Weights of a small image FSQ autoencoder.
Training: 11500 steps, batches of 128.
Rows from expert 6 of block 7 of the encoder, named by matrix and row number. Rows with one number belong to one neuron. Each number is 500 + 50 x the weight over its row's rms, rounded and kept within 0 to 999. All counts start at 0. Numbers have three digits each. After the name is the row's rms in percent of the matrix's.
# gate: expert gate (encoder.blocks.7.mlp.gate, 16x256x128), inputs 0-42
# up: expert up (encoder.blocks.7.mlp.up, 16x256x128), inputs 0-42
# down: expert down (encoder.blocks.7.mlp.down, 16x128x256, transposed), outputs 0-42
gate.5 043:524496503454475529487536546559413439602574546547479552492450508456606511426452468515408476458452455589481485538478509453448524580
up.5 036:516453463461518549441524576552491454564510504570414559476477511489539565478436484470440470515401504496469501481506513466457535616
down.5 033:482544460532402472487530441473440597526569437466464443534499490455501570498477528516561530437540517507405559515451447495501532466
gate.6 107:499547567511503532633422526387527551425504498552468520460516554593427512507489545531534566483423554443569556524403503447562474512
up.6 116:453538514545538485505447622453404630515550516568431534503481493493466551440495642489495485473494528481505419454435450526507450582
down.6 087:552418455557489507427536510599505516538510455510474610518451559427478443465518361488389439487566522539483468397575475554475463538
gate.7 162:566481574502526500484493524476512579524536529478453463517513494511498527475566440419492546476432445516394502529534427547454511520
up.7 174:453506495494448576481518497522536471426508544437512489416527515431484567453488488526404482404448546577528484456549582489550485595
down.7 135:545474500529483505516482348523538618570497476517372478519488426519502427496617585456603460495424493449518560491503484557532534505
gate.8 074:585417518475515521511449451548527503508596525514519492487464483539458488453551558437545543562471549456535517391541473476487500523
up.8 077:511461515571520479501461494525560514535551459473479536468451535527530480447607513397531449554459432509606582457464454392551515533
down.8 075:555553532516491535435550513382421436451578513512528540481532501487564542461453540526431508436466575525438451474472554552510545562
gate.9 027:494448559584524570451533479471484451519571508462500509494522503470516553463524565430442537503431500560527417503550583527506506477
up.9 027:537454518512495570434462440586421516553572477527467434489442418478505488514514458552503437480519499520426534510478493548466504409
down.9 022:530495441488514484459510484550460471552487458524550466451418542501549437524498451479548508496500550459583443525477484489454506461
gate.10 091:542613518453549479494459518452533496512532462449425460531503444486504568587494505527407441442503618499479458547421566490520589524
up.10 073:540559457445548521399497532510524559543485465469475507517453474466474498566446483528470470407461564485427505505422560486553513510
down.10 126:461441517541482470485541442544480430455493514512460565569515535525578460438530533471600527530478481590518508519539457536477441566
gate.11 034:586435468610589458426539487465443565479512532613557514631447542528543557508496524520481551520443551528505476519513503429546562514
up.11 034:523403548494579441499511478527523470511437415514532483480551548428465550572509439406501427465412486446528615440483502497509410504
down.11 024:531517608478489449453486462545542467527541494513518453449516502527442511520560589498457636500470423555529522462493498477431436474
gate.12 171:443547465531450526664519488412525523394505551470536472465484529533443527525472577552544587508481524496542536590411466464435480438
up.12 228:536514470529463504471505515441521565482562585510467417456485498484456503503555611405508562520555484549549559545458521542515477458
down.12 247:542534546531536472456569431591410407514490495474459489442509558450494522517519474466510520501535546525444469476491479496551565502
gate.13 201:517518491541506500567558504561541410505420556476448437473552423555591615446496503503454374432456557536454519551494529511501417468
up.13 207:490529595482499500501493416552496515426432569449433465515479492552531559573480541462461593438477454566529458528496473500493484533
down.13 094:470543532485626512472555479549585473514466527480559471497490527588552519579462563543526455431462591479530476563496597413596491560
gate.14 051:583465480555617419527471485510524584489465459601551481572466606551496489483485550485530555474389483403593460439565441521545455573
up.14 042:600502544623533482505515496511591525448418472518511501496523588546536549500547523526500509579407503377452455524528487523558440533
down.14 034:542462502504485485541541513465438535500505561585464515590492497540493519418546576555557615489577472559580429550487506455464568481
gate.15 074:579369454478405509563509535469446581493521532530491449402492489528478472512461567545571616495505507536551503529500517533470532526
up.15 055:515416488472418440573460488448552491513476469438440474476563574504554484584472506551419556422466432511434561554469436528518478570
down.15 064:481493564503504510412597520568461520452518570534489544548544504536457541531532426413519473578405520490529537428574503462493532466
gate.16 142:529501465526487497394529535377547506505579506511526511558459561506539469500539494484530464492519556496446486545435529536414538496
up.16 124:474481476475454465479497540580511475547465489472462469468516475580500497481503532550477574451490579460585424452527565514511465529
down.16 116:475460564531518493505432514545371491420531541389573474445500525501454475479587505501477511469550459500497499490509523513567512598
gate.17 071:576588466511573535468528494406560568593495496375447478515546543534592507571518534468543503397515531461415477506391561542506478508
up.17 063:557472505424596409453460408448544508537518578505511529544584479451448470492408516491576513454562466586543482450439534543534480555
down.17 065:510567561513503530529518519431577470534451444457440374364543523523489517515482481522453503470506499444490516580426505442494469469
gate.18 069:486557422444575551607455510492445527462482547492492483594477460550515511484603586499430568461563585503537463454539507520509542451
up.18 045:514436541551421531467506539426573483497469524532492517475447525392466511429409432560590488493470435581517437502486528440542465581
down.18 040:519491477376554538510482543545540466488445488390555430493459618510584491567516488489486546453532452385522432557403512517526500535
gate.19 202:515464616453482473462475498472533495478507464510510453467539501555593469575387574549578508479531416517546577528436569464453484477
up.19 193:547478530478501558438506629474453510576524506552462545511445463545583515422477542398479406473612459540487458512533503513495562570
down.19 123:444544491491523524422490548519564519484523493510498556461510495491476506554463417485470412475596597505455500472487566596529468526
gate.20 088:462542541578463546551523561415467507465521581531524497461556542445529427535482614453561515496525463462510352460510518529506457434
up.20 067:526422494470501549453479548577487597453491533447451528537450497464502504504531484569431448533507457510530521421448448506489470443
down.20 047:461537537463526469544469483519475567516620491459541484592544497485505536503557546556490463448484508586439557405451591492474513482
gate.21 098:621486462479519474537535583495527449426512480470558521449437543542492435474541479459495488491585515508512541545462514486458615491
up.21 104:446486538486511538475439410424408505534464555488496530577578497410528527503475515534473496497460501548451448523409420520563377558
down.21 093:531456433498534479532478476461453505483444474510595578423505485598475388504529478496463421524487548526520449579488457519508576484
gate.22 114:509430567572467519547473507569491516489560489489488468513481441566532587471534482369506518497379396467431456419494383517523505478
up.22 096:540516488502517599477468526452502552418639452576577485526562409453486440490473519512508523544571596499538549538542533500515431584
down.22 092:530478564547438492613453475491579571494518457435493520499491418535549513486599472460472455483514513523458557454507466574453477445
gate.23 045:565369526477534475485529550405466555582572486549487432579453571540508567517569516478516615474506584455495532524474484508455512533
up.23 040:506419498513504525467568511461479539584559376501500503447433433457514504493485469501570494555386522563500550541474459503458455554
down.23 033:545571521551493488501410473497569447506496557414446477541486495537385509500497488430427519428529476510490429439458447446519546544
gate.24 197:575476428529423522430565473488509418448493467557395494477524486519441401453479491513485480584553517520433489502525585464472491433
up.24 167:592498474492485560571563488507528454415552430493454464562532491546501440441492457528529537522474445441465478513577513427438530462
down.24 195:470517530514502529535409476431390509548506488507595585606576428507493531529510532479481419523419480471536467439496365507538499515
gate.25 065:522389510524524553427523546452506536506453528466541566531625481418491562516497491417530431440439492583451542488506555540513554508
up.25 063:511450551419450524461529514376450538578468505503457457537485527426497521539448473484483509422424476487427524523464570426539583495
down.25 062:483597461489527452479496465598520432467496458497513548551497578628546456516471547496522462516581472501526441518428477464548464546
gate.26 111:592498572452556440415468502511574465487575458455552448550556535471452469464454537502538527508478424579509552530451563505547576413
up.26 098:533469500477562443431449462552584457492542436434516528541536503519474477489518480433539520512478455514547567473441552504601607496
down.26 101:441549520620559573542475544441437559475566579524521461433419436523559458472552474494464525477531564535446489535519477494470420575
gate.27 070:485444391518538516497481517491448477505587530516536532485516499490544484494483550458510562519438493489519594501584479545552514531
up.27 065:464398389560559497472469508467509490543584515583464468497469480501494513529551523476468539490463484454538623488497456491517465530
down.27 069:471595497487543473542436473420468448537499468460540576527601518456551496512479458500504536535568473444477332514413457572454446582
gate.28 141:476475455468392457442551455499421555428505528551423522506494526476463447499478446607494520527559531495561523591433537531525473473
up.28 206:478445511443432503478510477526489438378508550543525487431512550514465396518516404615438438623519576437555560597457504547534577452
down.28 084:455574535491487536474441468491386496505474519516464502536503571467502555472466558489525544447413498499482479394543520465543429543
gate.29 090:515479544446546552401581423426572513505574598450554542520500471545507499495470493537531538501550486469453517458441500568610527514
up.29 090:411475541410481485393523536466594498435505491524509536543598454493611486493494489522458476467486424526455529412512493490639509544
down.29 100:494577500544562488582527507455500466479538471428418421373426540495423525504461547484501567469533512564561392554496490456480475462
gate.30 123:528518489522516521493462435521456475439467430479524501532408533470534576455545501474469461480574524510588501408519572627542481542
up.30 151:503408515563563538394542481502413500530546519501564427547409539534535513534595529471438532547489517456500454543476472534498547503
down.30 222:469481563450572512536396523536503542442484526478483640480566533502498480511475456502588517453514496510536466534473529437499522508
gate.31 072:511474502549515559471518583496496537543361581477612489613501507535596391435548488583490454520428583443521512636448458474449537393
up.31 069:496563479577484457348430630571430575470419509488466525560507494515543469404527467502437453525484560478510487471434495557493520482
down.31 060:465515548454472435490396510367504519456590471518461565492490398461444475576489559433470427515437581604530501459489557440475497480
gate.32 146:360538451559456461547464653426548586433460527509503536464486462523566459596545585506500441494493512475502510529431533497460545522
up.32 141:471545440483547419420467594594506530485459454581551564462380482499469451453473590389486510523450504526504594449572533515465522564
down.32 179:465561522481490524472462505488483529476500500455414537522586493464457557556450444503492481591569458467448473488452506500504508506
gate.33 093:494625549444528516487576599542459501467549536473352435485563436527532515552490569515500479467541526491485501491456584450504476530
up.33 077:502473468471523444560490440513519449494430561516482504536531480488506546498503535467523604500529465455546560464501515461517493437
down.33 091:464551494435578505484519513446570492535534440464418520401519468513535510561443491523451456460566553502502511528551530450520494420
gate.34 108:511571510502524556519593551497374507478487514562628623522471528545440522428542568509457502471500476546478470530353477552585493482
up.34 102:489508626430486512546564555508513491479466494536593572507539558554499521490522530481484483543484506416486431452517498488522458401
down.34 128:426471446526460472483457437492537513471506585485545526535508525518630525509436486585479466524535485432494494488505541500497551521
gate.35 126:564586441545555520461590539511517522506501498455427475476541543609479443470558519515542458514405592482424486525472475464425520454
up.35 154:524582466513508558464485467547473449472460527505510497523468507471511540565455525269489493409511528564496456572515524472527473567
down.35 133:493466471466548501482550487544533578503535519493512505474527574523542489572510502442427496515516477479430506452518503473442550419
gate.36 041:590434447539543493507466563464562515455526450511549526503494521569483517521598536552572498533471479512545574434572477485531470475
up.36 032:519476601381481440522511569495523565539540484450443557530554477579474477501453446398460480499600509531450438547493561492498566592
down.36 028:420483489482481514500549589494515500571532558663490460524463519524502557464528516509509531527502498499494472437641431491514474468
gate.37 170:523491496562501541444521530505514495527497485548467587559463486441597525521610544431431490467528556495492474475556528550564507538
up.37 200:449526520377491420541521451557512460490491436507529555459529525565476481497411418589582535478411475540577464465560478436487445484
down.37 144:494581554409573446429518489640473526551489495486413622509514530491499479558492408453488509459448546512577516549555559547578466545
gate.38 101:503424453523543552505454436446499453539569485463609525524510536466508540442539472487473449434519403511511506592540508503482563473
up.38 079:542557452511479445532477537550489475505453517442399512466486451589545476545447478540472570528499578540483575460488516487516410510
down.38 072:492491509485457600537542425419476487553495476455513417442458599500481609487489582565387539520473458416472554506466476528409498470
gate.39 053:557539563463519574538514476520516508473582504604349512618603482483461522488504526534531481520465488461524502511542543399517497477
up.39 046:468469474538477436476640500446473607455502529499595435511479531475508495448544546551439556564473583496453512533516466586418422504
down.39 047:528498541406476550474461535499473509518528480544453532560551467480415510564470537560539447515508436450499533496531505565408595465
gate.40 027:535509440491537551466503428502462449535444506567550531493506510481537488579512529497472522490507559495488463485540521449457510477
up.40 023:479447431522432469488435533578408498492467521475464453537543444417442557444541464457472589477541505544494519506472393529522510533
down.40 019:498509637518574535546523411536498516503461443504429479530436409563476484453486493562440474470513436447570530548538451451482605503
gate.41 115:530516417542535530445576618498386490475574521414465424555470525480470554501580559505522610476400552490475494550411535433566509601
up.41 097:477508578566409461494452571499475515539466481564548462542485503503478424440465524478503444553563566463540430572475522478505399503
down.41 129:492543443445523484488511537498501460425530453434447490463535505482529589571517410484506539475519465436519504435481579469570501405
gate.42 074:487487453614450600541459407427509448511502454584506423489514572561526538540458533501418563378522485472460530490499486515509401472
up.42 069:465499458557502550563526332448494429515439547542524441467458523576533471492465589555410561518523535489520507535542477520490343525
down.42 072:618426531490458536522487502542487480547442556542570642562512539497602513500501473518479437593469542451503405578528515534448526539
gate.43 035:569499445461477462550481467526444515479596503468428583506552532436433560435551470448434431523482421490403421456655551487476480521
up.43 031:483449428489419531530467505477532475489499492491458476541489526492507547508464339489480431406498544525497465493490501544455506477
down.43 022:531450518528457475579455537509590457498487557457430433513424523451474399501516488404594507500463509479549491544530539590400461551
gate.44 055:457519542529426517471584523424531422503475594483499453468471495498468509502424512534557519520415521580510459530465582408480533491
up.44 049:550478455481515488563533498483398530445398385451526557523470522487505512428481488488558526508577534493430496455514463513470445605
down.44 052:450423413509390502497505503610563474527379540614451472545503479459430537522480527569455532557564524498522434460520587540387465527
gate.45 103:614489509495446454388484525503516529543465540550514535538539590532533511606485425450535539413472538417412513478464537587500457565
up.45 078:521555402536429452377503565543474489591465492476476524439539484538551527579535464461412436465519548534346460479521522541455457485
down.45 100:395508618542497598501422423506513535467542536453475521535569433562521540491476478534606471496459496517533588575519437514505592522
gate.46 152:502505458498404459414504437466453496424485611524487534456498510491454428511488424553452454579493542527580563605443598540537519504
up.46 144:490542502513400489400435417424405500487459537533467525465574516450458501486438449510468465507566528543497517457535577533551416525
down.46 148:552458498517534545542507543551514498461507524456490469594537507541576514474536483525448538555488485497500400556561456481478558474
gate.47 086:491553560440483557595461547463588525516544524546493472543478547501489494516514528498582503475460364545569521413414460517461443461
up.47 067:535473446508444528544556434582404420455477480469562506456568449542459540474485459547429501519496577509433443517498491415509498587
down.47 061:446520496481499514471447470524573535545396450505527498408535542491496473537503547554492554529515465442504568474434532480521567437
gate.48 164:452430421610481529535422500442562500475539504505467496471555570490535541547510487509560449499455488532455528533508456499532518575
up.48 131:459430438510471534530378519442589528467544490553511522486426516451458566537436468557484480493485490475543550477495471522532526603
down.48 165:534521419542537486547502495513379444448563523560492535583407396523470505511472511489464512458504482479452418470471569485515411540
gate.49 153:542637499567541526431480510478467453469515468461399508465563482482543536506513401465515380427511522584433459523466507543559531504
up.49 191:480441472507488556547586494559443518491441564494627441542388535482443485506546551481385619586501536397457478521486444535483506469
down.49 104:452478467390491464472436549505614529530520495501473501439599472570499477533464462516525495532487439430549599496485504501452524493
gate.50 030:574504594508480518482581508523481487543469474512482427438454574566527485543506450538517434461363502413543411511422526515542482514
up.50 027:518556581478471551512467491532446454504519447434551438566549520504555370493437446463404480420444531452544538545567564580561527451
down.50 022:484525526589403536524391599473491528496464474557519505502504484504434462484484471542570488407491489594510547398506532499534444567
gate.51 097:542526493575505543529557498436557558317530524430462482447512606555447579539396576549549570506453516519470511607463555465461479470
up.51 124:554529541441491508435521512471493500557490469454522462567473427451462508443495463369594492525567457575548542527450529439476512449
down.51 135:395421466485415494591452476566493552465483460481463555534482451482423521523461395557485523512467524488464489541484500493487529461
gate.52 120:510472480560475575480471587652501497461442502416499480468443552451403467528538506464548379544535496479411415541579405471544586561
up.52 135:491582523589484537465451538500517566438467459428414560487499479554421552524527478439511439570576446532523389512605411556544512581
down.52 244:471468514499498504478446499563510539552568417548458462388417484537548443462396474479484504568541531456442533500500471480506501428
gate.53 097:581436569465550534471473531495549503512532529522421498525473457527573513477563516527514432503508517479541563580602552538492444528
up.53 086:540431434561573533575566450563494463574457489508536481490518558462444462575522514507476551470428490529434477406473503497475547420
down.53 113:496476527415550444468484587470623499432517568532485499485530489564495486504482522545512509604480482522537512549516630461471430572
gate.54 096:417534592509450497527486488614464503451499464488506464537555522430463500444513480396543457527437480518487543564349516539436477411
up.54 074:622445439498564465454554564400530583497514556556522479499461557571474494571511491579502547446495548476543471496608489482492496518
down.54 092:453512580490434494588472494537522425511404463512397489462462468488434507487426489463432492519516490452545555509478511534508502486
gate.55 096:531495500458558451578422446408539473549550604512508502508466489465506534528366616458484387574442416534519525597521536452415491477
up.55 083:520435463465617478486497448458498474581497477514487514468477487480582559554428603513463497564424363477514500568596514478497468500
down.55 086:576409512631461540448592368469469562437533530420535488477397499512540530495457400476471544473422447498432474570463486545414523546
gate.56 029:587514475501596472590554505414458541563481531450496552542477494482512625472484456543522548450469522411578548530523495505469536520
up.56 028:520457548504565475553427443465457486466541519476514555670393491524450533526461539464464512540482495549467535515598464493442513475
down.56 020:509555529521445556453555461393548528454478425488496477507560446423552529471542539537566489512442398479468580541578549483511569592
gate.57 096:627471519517478497368577548534534395501519493433460415544507491493511533500555553462460574547481453509563507491488472452493459475
up.57 085:572476512543418511491501539562452454554489479446484395475541541497511525517546473526511612502548439478518575464447514489528507475
down.57 079:411527482483511486617380569480531566530542470581569583498451521550603527453482513514503374479457558517482498575604493495466481508
gate.58 082:495563517520533545536458557528491460558384500532477541564544563550498556571479461418509512516431485399472483512502481481536511485
up.58 063:514615538541427568451454488481479561568459482526419495516492548574522553552425440429411551531480483464456445541543499457533473557
down.58 059:522467501518520520498520459474521465472577608499554623549480543532525519536553473603556484484466591492589539578447524436463422483
gate.59 145:476485450486468553429539545508523501437578572570509476464468511599470488452577543505560473584487494476555529447561528460498489497
up.59 131:527517550550416649441445606505472565468562552496454496466446466544448481502422576490501484539570527409520522502465489498522554476
down.59 159:627427501556457450457547458556452562506412547509496602555501548534541578553485372500377475439476536480436467482488494571468536495
gate.60 030:449406503517494574537556561527449487487492507472461487541521479571571563485519460532512528455420455487371487394517563459478499522
up.60 020:547453517419497526562500350457522533548498605487450497538587589499522425479514588513516560454501507440498466514440479457496424464
down.60 022:548484471469519575561480488567554497545552380499586582535554515464473448490475595558411599522447480517478611518544411433570494512
gate.61 116:653505596520529492487507428454410478416525472428406481563618475524471565616440559513449523486559510587447447542456461485462462459
up.61 105:538511526528438507500457479478498459427509406474523506560619361569399498516480508531490521557464535627487479530539472431466476463
down.61 114:511463521539535532540510542519441519575420563504529588513417600470527510430550392602451527530587506397451530509437425531520436492
gate.62 039:469486526465477466465543511504499527446561587498500486582625583585481542463527526518556516485521495460550420512481428463516420449
up.62 028:487536514429469473538484542557426466440458507502507512481519521447529583402530578563500542523494516590530473554468466457433518493
down.62 026:555574431509557560514536513531427506490625517440401499473592545547531503512509545438548531447470468493531468483491457501457498454
gate.63 233:478416466529479549598443513520518504471480481526505523569568551449582521503460499556500487577458584519552549481479478470476536477
up.63 271:495608504501437532615371526410421520466504529551477511479513475527522481482461505513407430546519627530497481466461478489476478446
down.63 084:526558474450466410464488528588530525487466506460534499576499466509521432438550582501569438575438507582415547531566463478430578451
gate.64 036:506452453558531584502519555416489539543560490531532555566470558545440574485482527464480541453488555498476515502468488525534458474
up.64 034:475454499494471458432537422498453538511545559520575514466485504514494445482566432533475448469525414473566475561543429481524593529
down.64 028:497556506411417546525432512615480491485556503526489508488485361506525567467467483515520480527550522508534555410613511509521461500
gate.65 042:494461527531516496493588536491402370452463447481418450531559456534524514538546452499505459472451448496521471533533409477527629474
up.65 034:474599484597446499536506490504463550483420500592497459535547588525570441551540553462506473422575451508592470562652515533514350473
down.65 028:508485433500536529526517508504429500440439541504462458522604581509534509537584371435502526517453466497428484465489533478542567437
gate.66 078:457524539563450537515460475490494533365575389507525454584469530465466561480504567520611575481505515540484574539418455567468499441
up.66 073:502476560553488523486541412539552553416583370451444482499507402406481458457501626473530538492523564547397569544416462528484536478
down.66 058:556495504527492448495445502482392488431574493449593399495544498463502541534537635511518600426474532537410530479481358501454613451
gate.67 141:501459525592482519501525596480557514573558585449455483529426598515478453449478472437452581416500479521491498597505497522493643500
up.67 135:568554511458419465346505541559450490454514446497497439518498473559519525506489554463526493546471528482562544491517565508593489506
down.67 155:597492489500513533577583478487447494431421534447584478576512494514508441540554511452438473491534513496531587470546477444525567496
gate.68 039:560535517455574415525595529421527536536511479434527503496498456489608520518489459463512551570509514516593502621517553443485443511
up.68 036:526550508496508578479415423488565531459524592463485435512521473627493508605556486515581463561524450488576480575486547493574557486
down.68 028:518407490530581546645475510488573479499560480502505555484593511541438454452523574488500595510500491438483497469462413486521563516
gate.69 119:416493435553436484476516614581400534509529587550577548543409443480507445381412578447471536537482556493506476537518508473458519502
up.69 118:460523417566510507499515522531451531463526538561556524440586367498474420458442439476464474562439577563576508507481521466489509566
down.69 142:501391511466449448495563424443502487542527538465506437540545581481432551571499578532541535539355459537497539469388549460438546502
gate.70 224:553533502527487603539372464435567498494577540477545566453597455482507507382466461484490496512432538549480420498456449525452571477
up.70 237:408390445477551492529505524610483488539489406513516508520464526498439503451449453562544531554600503480452444498544496515503455523
down.70 237:464537556466510509454354543430557595478492619516503507420555462571544506559479462484467459390470496485562501560433521541527554527
gate.71 048:525488499531485549489484480499574506508474674553526529544532446544589502473552484466429558453429498394486534481485474481490469475
up.71 050:546482446521491524515517421471553491537467588555529490399550489500575542546528552469455584459461453412495526442537557494481455555
down.71 046:555492487501444515481481493472435535483474483510360441518527551540478573469455457587511571529403561541453524538537540569457502459
gate.72 044:534475481501521499633553449508383468475552585484478457567542503495471500476449560523483563504490510429468447467492414589543527435
up.72 036:511533437593496579501459501475445478525507563416551513486421526582530536528531449497468486532400535412540455411506446555506468547
down.72 027:477516501529428476459504488537543430544507512486546542556462493420458531477540530489465479428450499507379553471521472487588431500
gate.73 081:469492511496449508484490481456507455512535491506419467433593474560478471592440458424533496460508467388444561458516491541574461527
up.73 072:592518524448471448584405517498556444516550462447467425541400507580477454499429611468484497508425486527489556410478532472459519472
down.73 064:469507509566593421526625455528441511482531530494552485411424551483505511507516511517502555450480505540445479482483402499452539471
gate.74 138:502511490503521528520488593405553497459561522508564472541589559541471561407586518447588521466443462493547456556479467600512503533
up.74 116:559492537516443465540546442624452436582471460508492574440446499505569566511383472562433536537471504547463572373499520468469466454
down.74 114:593519583429495527365498464514453558567439490467468499527590517537455573547549613521526540516372518457550479498533513531494597501
gate.75 033:502469485489539488467464478458487466461473573563531481620529570492510431523474512502530548454540445465466499476487525458460493503
up.75 026:533498452516427519508457551434503484527535499476634479422513463427505457469528471477518495505506493515447495424624586463579529547
down.75 025:480567601456476504525503507450519539551544449544594424509463553418472528492551564449465526428600452476504532498523499520562518467
gate.76 123:493464475510534540566364529478587470409580637533487494574525496514532509446481508523493578544415532485539544479472474492515494489
up.76 122:510532546424552473452555454502511414554471487401500497483519419383454546508462500494511505512535465493413438455475468424436554438
down.76 110:412549476545530529542353541485569520432526565536483552489510491514535451469487406502601508613425478489531532518414456454456510442
gate.77 052:581497537505378551554556609407505526493524451527467504571550577527433508527505591521576518560470499512456508470524547508490490446
up.77 046:368467452451584427530498503466519538501440561526546500550427426553565593458444497455500465458571536510629464500454447491486588512
down.77 034:432495477504400579354525545467483453485553536539467479565478503501470525436456603582482513492458540517518486501524563463475468484
gate.78 048:591415464549425483496539439494548615440538558558488562461529586508573524386486527501474605447466488503509506554420505495438456474
up.78 038:551588456527555486539465450498591494576532564499486421514493525456489503486557506536533408521532504503519534378498569469446450397
down.78 026:375488501446565477487523511547427437564389522440487525463463438541496465475495429565481501498478533463479528380478441549550492396
gate.79 119:492446423490498454601452507494587488420519570493551534554504523589531471501453529512538555540414488521520497522477532511460508455
up.79 134:503520485521452521497425550470591592463622548496520413544438505522496493540505587431542565499409458392510552526535453524544438477
down.79 123:446547541520485490414578510482483424555619539510513354425447443560470492532505572459456546518567425452417486448545471499599419514
gate.80 027:593456529495534454512485465472469516536448548533525424564459442607520555481525414529490450409464504448504467588510533503516550500
up.80 023:555518518507521493498421453481525523568497525432484466439526531592449454512492444503419494523489528543387556430520513621536478464
down.80 024:558463560445530468568458479455527522471543505525465563505508511526472477470495509445438476540565525415488401524528499385535387392
gate.81 150:598547540475598571553492514418491491530521551616490478451437562506515473475529495497522416502478522445450447495530475488501509471
up.81 157:496576482506447337438579513457472529442472546447485546496495481495577546513476518477456612465379566504562502461470474481384494557
down.81 145:510508544443516589610378524470530567543483555528471490476581503466494557488503546474511486462577465475408584490441592456519494541
gate.82 152:530434545523435489510484578446463546456471576522564513525413495567512443613449464462510532465527407514493567476423545440423529566
up.82 146:526455518459560559469515514516428487476556474530469435472513620433540552437528390554526393528576530583502463439501429480515483607
down.82 137:453481525555466458436474525545541538505428516462507575469465503526443461558490499413476527530502482449492546390480511578524458521
gate.83 049:530456540606431526453521476450440480461495432573505508554554541492460539438544521408555502405468524545433495617463511482499497472
up.83 036:404543561492501496465545439421497538480545524565602464380583562482397570513483562491487551470439430541413493555584564456501510525
down.83 034:584485532591419574619552557492524550539515577503435483462498505580464450466436526553471488545517580482530477542548517506559531491
gate.84 053:457592517605470513534497540575521451475457523520364486477524524588563565473452526396546522500540545501409510516501452564508468440
up.84 032:457378466436510477621466394471511540525552527519536526545536468465522487519540535542479492464484538492479527528422457491503551515
down.84 029:513557503441510427508522439527538432510518482517545428547518532542436568489468579378480455432487456459511454506457492450599442369
gate.85 027:474476513377560539567511452515477548524543599527489439512486474569476550484505477516494446469465477385421449479414459557606521497
up.85 024:514407568575482405468448535554499576507484501551450567483524530436491403648467520558526557499510451408446524520448516447464492461
down.85 020:524474586562546543412570455522531522545489525555541514533486482409479488503490457527461512415556394572493585607572455558520566431
gate.86 059:549466526565472442518547485479391472579469490441501529532557557518401454466482509598572483565574537504550481602479527458457463460
up.86 047:470538441468542523503496521456488558400552474405512554465485478418452431524478466429489546506441480464450549457547495520397535448
down.86 046:565456588454444483564530479483483513603475557571603501610565439486491571474450483573559415481546518513525512436533471490446527514
gate.87 068:504477479553536460519479465409500485491426513527466484505578550448527514534397496546559406473494458596430549584486476497498477421
up.87 057:431534560444458600455598551551487462465471532486582524417526438448496542501536444514497512488437553497486480458580542540492569457
down.87 077:567436502556458477569576361527515510551423430481525454544452539426406525515418532467519517467575459546448551512451508435497453450
gate.88 121:581486427454593549480504422495508516438471621492524550577491510420562518428487520475475520486499545411466440588430506524505582476
up.88 111:509551471568515531403513429498457552503453519556577476485585511412507517528500527504494543572469476443488504611548511480396527511
down.88 100:541481473458455521545551512519370524407492459432516533554506488571433590506525461573520530508388463558482485499433519455559532392
gate.89 051:570518490535456536501530431468449452534511511491493488484519622552450424517510499544517424593551441540530495560521490589443444493
up.89 045:549457560569478546527467572405385459441581472470477567445546536533502466512461568460418495491477358473489577458481455539457514479
down.89 040:553522517427453516473517537597647504544520480464504543570529478544460566488537526529562509527434547551454446458491573502521481541
gate.90 108:441531585493496492545495588449510535444508450568422523491412472457435420455430454531502491469578519494514508544460451411542567443
up.90 101:541464502519519493532386495548549556471499519475476495592596478485550574438495519589502510432484489509513507593461506502561518488
down.90 113:568496477507557534516553417479469474584555493477466440407485552535497515442501567498486504494392543474457427515460505525511504511
gate.91 038:576460498632472601567418544502481525483526537534538485523552412598554532449458544474397458465518379572479561473539492495408548567
up.91 034:468458480393515487412578529446474472464461587471467526423516654460397430508538545519587566507420525474514514532537508508601453470
down.91 029:507457492539528438531540532474500480512558475467458527433445450423470483533546488457396474437573494491408511460523482578481454493
gate.92 058:438528461579521543528476542501479500550510580532382479553469494530462496422556493513552485535505467462493422519567552450473491509
up.92 055:592573486344551411494468531397534453444539418486521465454442530451468504533485466509537487488485512494525584446522516444518449488
down.92 039:424521520563505383502538484629524458452473453633497437572537515510445480456525433513496558488553467471454362518504450499506472468
gate.93 067:504514507550555466528470647441448440509582550447463482504542501528515598506476500483516525375511564555470430532453603522483572549
up.93 052:536555593538563445562461519389456484464572497428519496397554400410462616510488545483485547559528550502605555608536510512491519497
down.93 055:516440498548500535437579486477446532516459547516527504615462588560458512553534511439544511471478486506499452426495564491654377481
gate.94 035:515434520607464500475543462509393508379416521539573513494545519449518563581493416535474591531545488558463496540390538591488578533
up.94 031:392542470482568536504426487552545482503550491569466524491503508474452529405480499555475481503448518520445556513515512564533550448
down.94 021:473531532441512461386480488475431537534547573519538528446497457446581514466507420404484578498549509504553516479489506470487478446